From a checkpoint of a small sound classifier.
Model: 4.73M parameters, log mel input, norm batchnorm, activation celu, depths [3, 3, 3, 3], widths [192, 288, 432, 640].
Data: trained on single notes of musical instruments (NSynth), 184686 training examples.
Rows from block 6 of a small sound classifier, named by matrix and row number. Rows with one number belong to one channel. Each number is 128 + 24 x the weight over its row's rms, rounded and kept within 0 to 255. All counts start at 0. Numbers have three digits each.
Before each channel's rows are labels from the 100 clips, of 14976, where the channel reaches its highest value: "strongest on" is what is common among them. Only what is clearly more common there than usual is listed. The data: single notes of musical instruments (NSynth).
# convs1: first pointwise conv (model.blocks.6.convs.1.weight, 432x288x1), inputs 232-287
# convs3: second pointwise conv (model.blocks.6.convs.3.weight, 432x432x1, transposed), outputs 248-309

strongest on: pitch class F#; pitch class: F; note: F#5; note: F6
convs1.59:122109126105131157145103115200147130106101177172119132070130162134107147138139136142116106180117146122151131106161103140131129153140082145146108154115115155113144124128
convs3.59:120126105131136148085181101140145178135147119089145127150142149119149118176147075149157173097136131097101136127124159104114117130122146145148117107084141111098183174174106115153162149156

strongest on: pitch class C; octave 7; note: C7; octave 5
convs1.361:095164105121171155112153119151097169158128153136145141114134126127091147144086106126129127149140129077118113099122107124153102133092109114124184151117178112150090109123
convs3.361:137108110113156093114136138143140141140137104114143101118105135116153095138098110118188122112133133167102100141124127083106151119094150134190068137127107127109138084152141111107134102151

strongest on: pitch class G#; octave 6; note: G#6
convs1.28:157131134123136110118149106163144134115131130106134113161095092159136154138153138103126116120089116168139184117134191168109139132087150103123134140129134145119121079138
convs3.28:157160152131098143138131140120152138178115148129113160062117133108078136106166205128143110137128107121117118154140129138140117128146150161123134149136104150138115124122144103127165107109

strongest on: pitch class B; octave 5; note: B5
convs1.389:130118153092124149183139078140148115139128131132126151159140126137091106141092109108088132109108170181093140141152087154133088131173101138145112127116145111155096127137
convs3.389:170116152103117111163155148123127143125137103106125132155144107125119138126141109128139145141105140159141087150173130120130092111117150116107150145103115138162131126116116146110118189163

strongest on: octave 6; pitch class F; note: F6
convs1.124:135135167113153161108115124119155146148131158139120123144177133152131103170128155126107145126161098126123123070087144095139115161144096142126110132140127106118099122145
convs3.124:124158159144150156125112116146157102155157128109108141094095144109138123164111100116099152102179151138161148157135107128162105109098125116141108110161105114115134126166160117137116144125

strongest on: pitch class G; octave 5; note: G5
convs1.139:108126155119167118092162112126151121136158142148098056120158116096113100144072129125147129108181132128142082098077178129115172113160138109127165126119121132090135155130
convs3.139:091155143178136123102131087141152118138134173118112106136112137105133144103110158092151146100080097141115138118139105125158131097129160101126111135102118100089127107088148081094118084114

strongest on: pitch class F; octave 6; note: F6
convs1.429:119120139138134110152119114101160141135125097100139103158097133152126080159188115094132126137126125125105134184142105130158147135122146109084150153119133145150123100128
convs3.429:127103150124138145146145118140135133115150100121132117086137120171142149151102109115121132101146103122121160074158115100142114119114124129127145091127124133154151141136122111110089110111

strongest on: pitch class A; octave 3; note: A3; pitch class E
convs1.63:133129154128138164151133120130154123109110116141113190159136126142159093105170156144115101098116089133153146114135127133188148125125112146168134150117127138127151154143
convs3.63:142150136132126108162101144153136080125127141146130101129164122131159105127142085148119146147092151117168101128093153145146099089126124137132119140119121071162113136096097158144116104142

strongest on: pitch class B; octave 5; note: B5
convs1.382:117096148165125100142146155085135106150149163132106164102187096126089078150125159105117104116125110103116092164142112111109150118137140133149134155134115135139113117125
convs3.382:143102130142125130097159134155149101124095138143121112159148114136145144100129107140144131133165096157087158118132090130131114095092135147086117124107084072130148114099104148076138113115

strongest on: octave 4; pitch class F; note: F4; organ
convs1.331:121141151117150115127086153142106154111166098155154107090127136101166168106099122138122102112086092136116126125114132127151139121142166094131118150136188102151103095100
convs3.331:122126123137103172168133145149085101151092125121120120127128145137159124111099171131098124090134081104139082123112101113123131177164134117136121132095150146150122157118127102160153154176

strongest on: octave 5; pitch class D#; note: D#5; note: D5
convs1.347:159153140096120149118144131110131153127131112154111091140135150137119162176144150151149155107168138140110131100098111131135123144132138137109117095124107121133135128164
convs3.347:125149098154138150119146138128151127116108138143131162126132141139109102157107159127093121138112106093156138094180123124111150126092153139153123098134101174094154167165122108096129136112

strongest on: pitch class F; pitch class G#; note: F5
convs1.323:093139109097111120133138164105097111128112133145115133153111163165136152099111132107153143091099102105096125160113104103145100140138147101135101174139131148114120100129
convs3.323:089117114116124087082125095116118151121076092121127123188123153152090114107124141158098137157140155114123137115154106133113128079131118102118085096156087148151099149106082140115157164120

strongest on: octave 3; pitch class E; pitch class F; note: F6
convs1.366:095164146122131128160137075133109106118118117132121120181141116124130112121141095174110148122119113154106073167136133115104080101166139135127163092150127104127142126148
convs3.366:155149144101115140164135131119098126150128153153097111091099105139185134147137138128138104109047150096111127133126126122120158130138091163144131181125112102119138117140126085158099147122

strongest on: pitch class C; octave 3
convs1.131:099134096173157124117132148079121148119084143123150107113100103146110152115126096100122121134143132118137130162146160105128132164098118127138096104143147119082178115130
convs3.131:168092134180142130154116154161122085108162132110092135163181100156187147155140121149152141147161161124096116142152109109156107104122094147106115148127145094118097124117148128098121106070

strongest on: pitch class G#; octave 6; note: G#6
convs1.93:153138159170116149123111111104155147117147120141122101147156146089123114122150126160104185125116097129109129168164121124149177120102141112112131105159096108106158156109
convs3.93:153114115096152114139149163099165091137112155106107145110124117133165149111133144153106117095139135131160171164098124118140123103113146128143109097158120106101127140101116101132140106099

strongest on: pitch class F#; octave 5; note: F#5; note: F#4
convs1.322:100152145148158114131168124138080113137135123131126125134143134104130153182147091137143172129116127127100171138130163128140093088158098144161107122124165139095125141094
convs3.322:123140118133143125099139102143116102092114141131094086131125154163145149131168120110124109135143099155124129076109129128111074122104138145111118111127126135120174120104144091133158141132

strongest on: pitch class F; octave 6; note: F6; pitch class E
convs1.336:147111144113110102143143131145123103094157137095157105201110156125151122107102140141127140139178166122124155130104116148142137112146154101093122129105110079141129113123
convs3.336:155146127111099165156126101088154088142127148166113119118103098121118136125165137128124106143132102095139169127101123112153106128149084130136155150135168131162094123128139161155095119144

strongest on: pitch class C#; octave 5; note: C#5
convs1.150:155154099144088121108128176130106150123181149164101098140156159108157126111117143114093110129088117142150121129160158156098131112133138142107136161147131145088156123128
convs3.150:141127076151125136119154153115162144127078130142067096135154156118160133128077163114153127094127138143112097117127089130117137097096133166123139136161169107137107116141111107148135130087

strongest on: pitch class E; octave 6; octave 5; pitch class F
convs1.112:114115151204127128109130148135117133106116165120107141119166113139109078110154136107176145130105117134148129142072152134135128115102161144154103118119178079098104105144
convs3.112:151139142170152103120141162088083100147151140126163124065121093121208166105119150133133136114113145090135143145136136118135120159149137141158084136165145118147130125137123130154144113133

strongest on: guitar; octave 7; pitch class C#
convs1.226:152105142169131172137104107163135145131102100106151104112131125123143129112088089123182148172141147108165133151188112129093125147177154161108144131117150081085157140148
convs3.226:090156092133135141122134120113105110137133126116110091124157116127170099095141123149138168116147169109124123113140139148158161120150163174100148085154103142101171110142113091103148135134

strongest on: pitch class F#; octave 6; note: F#6
convs1.126:165124109098141111107088151150111130136115114133160139096099146116147143117137156127109122127148093115148150149140107116183136124126093150116153156100118119105122083147
convs3.126:128146102145113152153135161153162138103102107141140160090112150116101128160085107140096117087122143098188138106118158168161144084106140074161118133114105125130149125119151119121122114155

strongest on: octave 4; pitch class C#; note: C#4; note: D5
convs1.393:120157134139104162155135091129145112164169160148131126138126090099161113114096094157115122118134119089112115126144134108088131134115124108138135128146155158112155105127
convs3.393:108141137109084113111102152124124091116107168155126079088116131121127104127136156106149106148102077133133127134135141126120117124134119145084103133141109113099141119130127101145126095154

strongest on: octave 6; pitch class F; pitch class E
convs1.106:113170105136131126127107149154121152137128144145156171124154110117117155145125106112158143126136123096107152136111146115154122127139133132147155137117137149152125160163
convs3.106:119122108140104145118107090135171093138139127144141090142112122121107158145143191116163128135149167134131137177131116147162141142136107133148167164104145118128134116169126155134112112129

strongest on: pitch class B; pitch class A#; note: B3; pitch class: C#
convs1.71:130101145097131104165123104078135078130147119128107138149126136162132119166110145173106106150109114115125105127133161130150157104060107143135141109114159163129125156136
convs3.71:093120086152147116148123162139108172121174114101080112158151145112119097115164140127110126127139096139090101134109082112150130122100157119168114158131175084102140117160109104151117136139

strongest on: pitch class D; octave 5; note: D5; octave 6
convs1.283:159104148146148108129106138126097110111142144122151151173110100126119156145140116119158133126115132161157133120123171123124098119117144184129102122137120141112143165120
convs3.283:110120108152097158148152151157159101171125123131129101181143136093122126147162130114145130119146164104106142101130103132098138149109120084108107128127112107168113088124126103157147154105

strongest on: octave 5; pitch class E; octave 4; note: E5
convs1.64:191101084164137141124128138136120121112152111155163192143140125102164150114089176140113149126046142103085123120105119095153139139097117116169134109086152079132135129143
convs3.64:114137177151116127096167134136169128134113140155134096171092109137131100110093078114152147156097145112144128107103118115138178098112148106124109154109128091123132171127101132148098126153

strongest on: octave 4; pitch class D#; note: D#3; note: E4
convs1.188:071130172106170114112140152138103130139148140092137159135148152128141114125127153132174109101189117149107141129122134129138161157118123130136113113163135116143109107120
convs3.188:083125112116151122129130133150131118168123125104167124143108109152108124102146118147121159170112107125141092174149133126138083110150113112151110112120108172123109124131104167150143155149

strongest on: octave 6; pitch class D; note: D6
convs1.4:156134152172111135130105104133121138117109143147167098120135131130158102126151147136150094145107127118121157068131152122142129094128147151152129145118125155124098097126
convs3.4:163120146117137109122121123133085129139103136115157141127145143177084117101148155113127113119136157142139112098148112131096146157099126125096143153129122131143120118157105157175096097101

strongest on: pitch class E; octave 5; note: E5
convs1.263:156132124096119081134079113115147125190143115097117142130133167143124117108176117127125098116063120152115130101113098121106163105115123158184126099114162121161137126161
convs3.263:138129106141100171165122096092117110120151126133087154119109109144147149136126175118129130131121147117092116115085128138147180151153134128140101132130147137130112144097105155136116112115

strongest on: pitch class A; octave 3; note: A3
convs1.344:115134070134127109154132112105129119085101128109121141144133138083129082158119110116122152135114116117116110153092129163140084123114122096107163129091139127158136116107
convs3.344:140108152143101135130112142164129146118111141100161128156146138155126151167135130106134126141109099138122113170083131142167098175126115136148106139115121102109134144102158133155189144109

strongest on: pitch class F; octave 6; note: F6; octave 5
convs1.281:120167109089154131134111101070135149162128162114143154175131092147090164120094119133123140138102112152125109169121136122161091081124156105108133138150145140085121142112
convs3.281:110079102118119141119143127128120096104168164152144154125112155113113139160126091079088098090161122152164103144137140120168145125124111115128105128127086097111139129145115131125116131192

strongest on: pitch class F; octave 4; note: F4; pitch class F#
convs1.123:121156136159153130146165112156168116096123100078148106112143133139135099058116118148156114130152165145111152098131112093082112175073106122070118158134172112117139125139
convs3.123:120165177136091129098117111106074139154151137102113144172103097123137073132105141130098122106075082091119125110143147100139107108148109150162116135102106099109151122103126107102091148144

strongest on: octave 5; pitch class E; note: C#5; note: E5
convs1.85:153075138119137123103113132106113135113131119098150110146150072107129115104147126101095116091156134149110107166126141143137101115125161120157086125121142131122107108182
convs3.85:158158152126112115147150131114151130131103159108099103158121168082119081134141154138120106129137141105130143112151128105102093117132115119128115141133129134081125083131137171132093173106

strongest on: pitch class D#; octave 4; note: D#4
convs1.214:105135131168159157115139107102115150118116118140109110124109097165140104150088162122121140125046147140107134139143116109118134109078152150142115105124122147113157159142
convs3.214:146161139127112152103085109102127171144106150133145114087134087113152115129107137139099122136102157119125119073137127133126109118131105119132139118147099118112120118095100152152097105119

strongest on: pitch class G#; pitch class G; instrument family: mallet
convs1.246:136123092146116122103170141131109082159123117088180106112110127129114121133131159145124122141114126152128144141166130127081129167163109152110111152077085155099167103143
convs3.246:130131132075146111125098139107126072103128122177089158175121123142113127138134144104142100137120094159133120139090162133112059071151145129087143095131148125072130130139129130098098084104

strongest on: pitch class G; octave 4; note: G4
convs1.186:162105133087109137137127034151168123141119145128134109105139114134113113114119140104155125111119160136169134107126164123108100133106099139122157099166136117139139103139
convs3.186:143154139085099129118125139139125115149145105140244111132136130106111136128124136129109140112150153143151101141131136122142168091123116149104124126184106167123128131121141129093121123124

strongest on: pitch class D#; octave 7; instrument family: guitar; note: D#5
convs1.192:120102127138125153101132139107119134124112155107180141156141149117103097146173121101074100167137173097136122180143148138122104146137118137162153151118115125139118133123
convs3.192:162091127094092121125101122148122135123129128161149131153171139108105101128125161138133106156122111194132097145137091123130188141134089149142153096171112109129101086109118146148087102135

strongest on: pitch class C; octave 5; note: C5
convs1.113:126140112121162109147097156099168156116142155140106129113140116159127137095109120144148148145098141143123172174124136103082157080148137077123146152133146098111166110113
convs3.113:107070127117115127151142133112145167127135100125125159140118099137137167123130149157153124162193127098122123124114135108102124111129148116105152194129128159157097114135178090103155136102

strongest on: octave 3; pitch class D#; note: D#3; note: D3
convs1.222:066148119155148141146159102141140135137156159147154108128145100118112149110148100080126097154143141120114099173130103144081151096148094131137121095152140156089151103140
convs3.222:111127083119105138101099175135145103132117132105155113143123123142169123086135104123130135130112125168104125127144168110116146147116138150132152113155113135107128090148088097106136123082

strongest on: pitch class G; pitch class F#; note: F#5; note: G4
convs1.154:163143118113120102111135085160104097128147145123091105147116116147173163111132136115182173125106117108152151137141146123100147130182135121151118127123098138158154140155
convs3.154:126137100160128134123140090123089158129143122155189151110122151126117099102127149115090112107159101116135127165163119115097070154133171106146127110106111098140164141133140116109189109120

strongest on: pitch class F#; octave 6; note: F#6; octave 7
convs1.295:077158162122172098150105119142123167139125089140110144153187119142103090117123112126153153121119135095129102127128144109114113119189130069094124118108124148136152103164
convs3.295:151150149149113125136172157114071157115153166146148116108081127097104102143170147145110089150155135175124156132160131107079114150158147093118136099138140161116138160112139096133126127140

strongest on: octave 5; pitch class D#; note: D#5
convs1.195:167093129127083115135113174124120159125092130128114158108130134091112098137081134115080135133131143146139144071076149113123133152104128106212142154141186159144139144132
convs3.195:207125154159099076134124152160148167167153128118140113112129153144137093151128143136124186140121137134149146133088107134157111135145150106114133123140122142172109159119171136138150143154

strongest on: pitch class G; octave 5; note: G5
convs1.145:097084131143115128087164083110125143115127171133145134111098104100175098109104110155127093146122163120162151162150103121078122103127091095154127133167164145104124122115
convs3.145:139094110105099100117143135089076132139105143099122103120122175132103097102137137125140149127140071112146139136170124146094146088120168098125133112125142145096109146098121113120160127078

strongest on: pitch class E; octave 6; pitch class F; note: F6
convs1.235:065123149125142119134150101109167099148132182149089153124097120122102084129111138117094160085102177101110137097127122125110147127060138146153139136099079122081127167124
convs3.235:118114119122163117170117160168108118102138117090126116149077120104135117144086128092161150068090137122127090074129132127134114141162149138128112075104094111146117160167149113095158164143

strongest on: octave 5; pitch class D#; pitch class E
convs1.343:115155112110111139157090103104167112189116103124143104147130092140145116083114136138116163120152150093164115136143126122091152142191136143111115160117107146155106133160
convs3.343:107131099143127139131137095127102074117117163117125108160144081146127163129164149128109133131162163134155158119120142121157144144106133111159130136144126128129149134143140159120080106079

strongest on: pitch class C#; pitch class G#
convs1.260:130129102139133125157124125111147154156097141139151142129140124166119119108124146114107175133138121134153137136153146105095163128145150104131099109112144154087118149138
convs3.260:101093112151112101127152126167119136110148146138132133126063124152163128096174156146167133142093089077113133120129109110114135138120092152120133144100124120149100117146117139139127106139

strongest on: pitch class D; octave 5; note: D5
convs1.185:200097121114116110115108135103117090109094117132124093147147134074106136118112150106141083133132134138123147121150138103178143176084151132115118091168184123101117134108
convs3.185:101116158160122133104157111116146139080132069096122107132150135135119118116143169074151110133121156138125088179152151143132143149123117126133160142088141130136103095091156153115136088117

strongest on: pitch class C#; octave 6; note: C#6; octave 7
convs1.223:135119131127143129165127129152133105120125152164128113081190142156154129141164148149124083130148128090136155130135111143176122133112151144130117123095126099102137119125
convs3.223:114079136150124136132134128087115123098091141144089108154115116120140087136155142120117106107112118108129155112149122125144136137104116133115110108151121136135163112108094088142114139162

strongest on: pitch class C; organ; octave 7; note: C7
convs1.31:134142104111146087135161078092150122167103098125106146156105168126090145115141135127145163104090114151090104163135116120087111124151137103150129164147086126125124107156
convs3.31:116089133130135149137126165138136132124153142125146158122115111134122128147133146154117101106145114144155084111145111088134126084087120120107133118124109140112112151133103148142134088158

strongest on: pitch class F; octave 6; note: F6; octave 4
convs1.107:136155100140144098152128192138149147123142155121131126108144100118120144114192150175104111159116132152158160111152099123088144146097152126158136171092125126164108130099
convs3.107:164145135124110165054140166109135096139118149145116121140149122123140099110154131077103108128093121127116118134130177137148111095111119168094140132101104162141158133145133124137148134111

strongest on: pitch class D; octave 5; note: D5; pitch class G
convs1.337:093148093121112162100125087116114126112160161128106108133137142121137125142100106165171169117093142060166151169143135117123130115140114126165099116143121162099201154134
convs3.337:133147098155141090129135148147139095144157120131127119144086145145111115121136187115125092145115163068161137152130128098092099126150137108160168115117150082105156113145149081108160147113

strongest on: pitch class C; octave 5; note: C5
convs1.428:165149107140184169074144107085110164119147142107118112149124130140120127076122146166113115090132074156101181131118091120079097154129168139106151122099132131113125137151
convs3.428:111128166156094121106097163114076157086187138147171131085132111181120099160118084092165132118097096106140118109165124143116163139131100150116133140102106134125119133085145179115117162135

strongest on: pitch class G#; octave 6; note: G#6; note: G#7
convs1.321:074109121114105122119092126129166084135123089133121167166117155095097132147141143121148129125108161117115125175133119166081110137202106128134150144106152134164137145119
convs3.321:150100164147163125124115123133141118126110159116145139159114146116084066136096144145076133132135142121167146065152123142145144113162087144136148147143122153106141130132120156118114126101

strongest on: octave 4; pitch class A#; note: A#4
convs1.151:108112156150173098092144089109129066118101135116113082102134125104090144112170120149135149081103113141087115138186141160152133124170108147119153131142117157121144124110
convs3.151:133120164089098103120112132102118129144118150103104118159131138135163096104118154136127129143096143140118123119096095133168106136154123102061137106103161093170097141162124131115124140129

strongest on: pitch class A; octave 3; note: A3
convs1.381:169163153157153177135122100139161133126123115107170151112138121125174172137135098094103102137079101114157162122118131128160129143143142094145114116157167168143110105143
convs3.381:127135140163104122146133127137124153147118139136136125131132125126123138163162120119115103132145113112084133121082086138155097133120154123141128119143084113076136118130173129146159104135

strongest on: pitch class A#; octave 4; note: A#4; octave 5
convs1.345:115144158126179135062124073131093134087105140125101114151154140129146116108116169108147133117149134120147121141124135119169114142166126115098112131088155118133090138132
convs3.345:145096141097151131131155153127129156118061159113123124157115157083126117126148122102125107092160114121111137144146100142143095130099085131142162128084100090158145132128117139111088137113

strongest on: pitch class C#; octave 4; note: C#4
convs1.29:099118138142137106106121137116137071137107164121163129116165125128128168066161149135121107095142155119147162129128096104161112154201141086084132133092164116110150119157
convs3.29:134135143139116101108102167171118112111146160175111106127108113152099121106156107080166180102098136089119151120148114104097111140134119105138122143128139129119160088123124135112126105124

strongest on: octave 3; pitch class F#; note: F#3; instrument family: organ
convs1.299:154162151152123137143141101146145112124118167132139103165086125171114122142135149147092133115147116091105095148166104131165138167120128163092118116126152128140164122131
convs3.299:114105130125161127134159102170103106135145133142143134097151155109115088111100126101107143114143114122125116101115145146151144120129147147113136127128160153150110131119112156167106108130

strongest on: octave 6; pitch class D; pitch class C#
convs1.15:141138115090145128144134175111135136152131117104096110126129154123131122122138189122090172129169093102115155135130157129121160119163162109102129131145149148154081122083
convs3.15:164124115176133115107096205149156130137123110115144129150166124132148172120158176152112130119145157129147106123102141111104124114124151130113135161087127114142091138163124102107137181168

strongest on: pitch class E; octave 3; note: E3; octave 4
convs1.169:139102161115138114142135136137107138090095102109076144170119102081136096110127155149159137134115110090162163134143156133116132144120132137137144144122134141087165140152
convs3.169:129090109125139135108111091133123129101130137117127091154101145134135129104096083123103102173113118138118126128075145089163120093102112159097120127130112167153137157122087125110177123121

strongest on: pitch class C#; octave 6; note: C#6; octave 7
convs1.352:135121108118124136104165117141129117143153135101144130173136083131109111126151124117152143087118125145105138110112135127112101157087116116093118099109136124149129129122
convs3.352:115169136083126096145128127138146109135139117130119119110128140167175124172124121099098096157121132135125182144138126098138142142104141140136097144128104138136153108116173152111148156132

strongest on: pitch class D; octave 5; octave 6; note: D5
convs1.157:128117155191118098126105131106130129157104114080115138090132136121104089132157092134152136113124104068097113096171114130076116133152137155104108117149133106089169114141
convs3.157:106121118141087127149147126103152130170082133132130136139153165111110092126097132145142166110168125119101118127151119153152079138126139149155112116140160116123089108105153101142145115103

strongest on: pitch class D; octave 6; note: D5; pitch class: A
convs1.21:113116115139135132127128118115124113126150144120101156078146080136117095137155142131120116154114140112130148126118121135152130138117098139083111124116173152159126142121
convs3.21:086145109119128121140092133129164165115111078109163133118090171095139103124170124188145116086108162142110131058128092099144143146140146145086101146165113123109101142088111123139093154123

strongest on: octave 3; pitch class G; pitch class F#; note: F#3
convs1.422:147111154127094134167132105153153126079101114111120156136125120093083105099130116119117106132159140127131135152121107161088103169135127115114090154090087104137108086184
convs3.422:107126123112107119143126079119128080111114100094080141145119154123098142116133137102149166114159095156090101120113154141118123123125153088116112128159155152055151077106155137136126139123

strongest on: pitch class F#; octave 4; note: F#4
convs1.91:128116151116131145137099118123121175137173145117158118094124152099121140129151084153104109103092085177115109136169119111090128138115149108122149099103121147124140092147
convs3.91:153165123126177132164127127137165131099115162126101122134097094163201162145121130153148144128160138135122149141103100118144115160148209140189142142114112169133115167122176099132087144129

strongest on: octave 4; pitch class C#; instrument family: organ; note: C#4
convs1.160:154129146131132120078123179102150106120117134119109137073114160093108114140097109118113123107114119106095122133088122122159125093131147125132092150133124130109146128129
convs3.160:150144156099150152133061127139154108095148188177122103117100089103128145109153071155156147205114091175124124159107123183114165125128146150149105072132099138150095144131142104139129135122

strongest on: pitch class D#; octave 4; note: D#4
convs1.359:119105127122171132133125128159111104109105102139102115125117150104119126134110108126169081120175140147141108064139115142119159114085103144120151132136190097068165110138
convs3.359:136097112128119098135134148131171135133121182150116170107089170138083080150111108121117128170127107140162108130141116120054147167130106124160105127156146117170178138111147160163094119123

strongest on: pitch class C; octave 7; note: C7; note: C6
convs1.143:131134120173123138109118105112137098117126146117126160169178102075069101078141160100118118133083133136113149205128108098115100123107169132113121092108133128124082164127
convs3.143:149114134073148164128147106043102120141107183118141121150116078156133082128120123127146154106150102111137124117140132138104153135156130104089143152157173103139141097103147096134109119152

strongest on: guitar; pitch class G#
convs1.233:142108127174122123131139090119057161089108129149154110132134133147131123125127138134116134117133168113146177128138127155082159118195131125140129085148156098117140134152
convs3.233:092133141120112149132118132085122107088139141122116140106117103137120083094102098160082125128147148123162120111089132105103127104166197111116107118078137097096114137139089122131133109152

strongest on: pitch class A#; octave 7; octave 6
convs1.32:138158151123089101115110126085116156134134058122131147153171152134127136127131140159144138133102161112118143089138093124140112175185117131128157152178111112111136164150
convs3.32:103148174127147176139141141151182157144151111125105156148106138094164102150129094159098106098097144119138159111146140129173120117123149118150136138135158157151154156126171141137119147188

strongest on: pitch class B; octave 4; note: B4
convs1.27:142157135114145120122127168144081072124117154161092116143125118114171156121134149106130106101137141147078080093144141148122150152140134161112152136102140124126128106152
convs3.27:120115139114197149103126170153134117111134126160159132066097118115132155117131116131153160168162108118147122104184092105118127116152101106156150137144118153079044173111096123167116142119

strongest on: pitch class A#
convs1.413:080154183139115104178165166118110124134128152155100094093126141117114127151125127117087152111126113154142099151153136113100160144116144134136150106171094148141115138141
convs3.413:135110149092123134114160173103107144163124109143089139157101132140147141166120087079086109121143088134129127132129105160128163114122133114101112138097116158128107163073161118168138143160

strongest on: pitch class A; octave 3; note: A3
convs1.245:159127148084155102137115083155123117146098146137100155166123091141108140138162149143122099120135130125087106149134146106114132117132106145095145134107146144132157160115
convs3.245:129176140132080128100156105087131119131117098163120167126118134121142107128098137124176156125123126108151095142163097135131135118127118104140169131153133113125138136100182136111117132147

strongest on: octave 3; pitch class D#; note: D#3; note: D3
convs1.1:102100162110127127131116145109104140127125139137137131123086133097168119153125138139091112151104116137151157126128113110176119115094169162111098172131114138104135162116
convs3.1:105146145087102172148146100155195152122155156089134142126165126123112124149111114169127125133130130094074115125112145094085135118135122077153100085125117112146156091124099177133138136123

strongest on: octave 6; pitch class A#; pitch class D#; note: A#6
convs1.76:120122094149113138116144143094109140113169134193130134153188118107134125132100182101184158115091138164100045141123098138114128096131119158154136106144134115138132149109
convs3.76:098114086104159101114102145124139120110100140171116163161133178127144155115077094143100099157091130125133111120086116116124083167130111117178141117127131141132102159094148136112114166114

strongest on: pitch class F#; octave 7
convs1.306:132127126137085138131161070179109121136112101102156150134125137102158135058112143145144132166149104133137087114146087095110123130148121087125109134119109118130110155095
convs3.306:140105136141163121141138100130166123162139103125170098151157163109079176112108116127110126129124185093155105169135154106113103148117150114138134094153119121110138099160129100131098118133

strongest on: pitch class C; pitch class C#; note: C#4
convs1.424:135142109122100150152134119125162139146157150105170117112137136106123127125099147122114084100113088104121161124122169111157141134106149122130166110163111107118130127126
convs3.424:167118140147138099118133100126146114116112118113152125087141082167134129162125154129134143132158147136182148089126139091106095104111131083131111150135142137141092106149105156113077152136

strongest on: pitch class A; octave 5; note: A5
convs1.116:185149126130135131110129146165106104116139188161132165124127142124099097139177113109136121173110127084085181104130118121098127146118101118103127163133159153124137111106
convs3.116:086102117141157101128163126129094098115131159180109149105118164121098146163125135134143122116156158113123112131132131150134127107111125162218092134089140136177129135112118112072155172151

strongest on: pitch class D; pitch class D#; note: D#4; note: D5
convs1.378:118111099154078118123130113127144107146088172115144102158121136142130128105143141111116129121087162100137089097144157116117168156091157144135099100173130132125114114130
convs3.378:133138129138140131147093130110132138111134157158135084112111162149157118140107127133072099112100156090137136153133100110161160140161144149098121151119192089114133103134134137142122129111

strongest on: pitch class F#; organ; octave 6
convs1.365:120103152142142167140105125122112140144185145142132127119136133133095123117160136126123103144126107122118168124113149155095103145157110107149114110124115099108130104099
convs3.365:090085107143130140104155098117084166137105153148122082153131132064120112094127070164146101121156116130126109142129127111109149072176162118129164153134118146161172140101112120113106149132

strongest on: octave 3; pitch class D#; note: D#3; pitch class: A#
convs1.340:066108089148136104149120146148105097142157075122115150137129159123135146122145120143147085111153084110151117117155098165139156078083106142136145139150149136167122113124
convs3.340:152107136120166152151076118143146101159153129146093073143129145109134106124120119075157073166117087127163114116179151114112194047117128114180148119115132152104083162114156114100117112143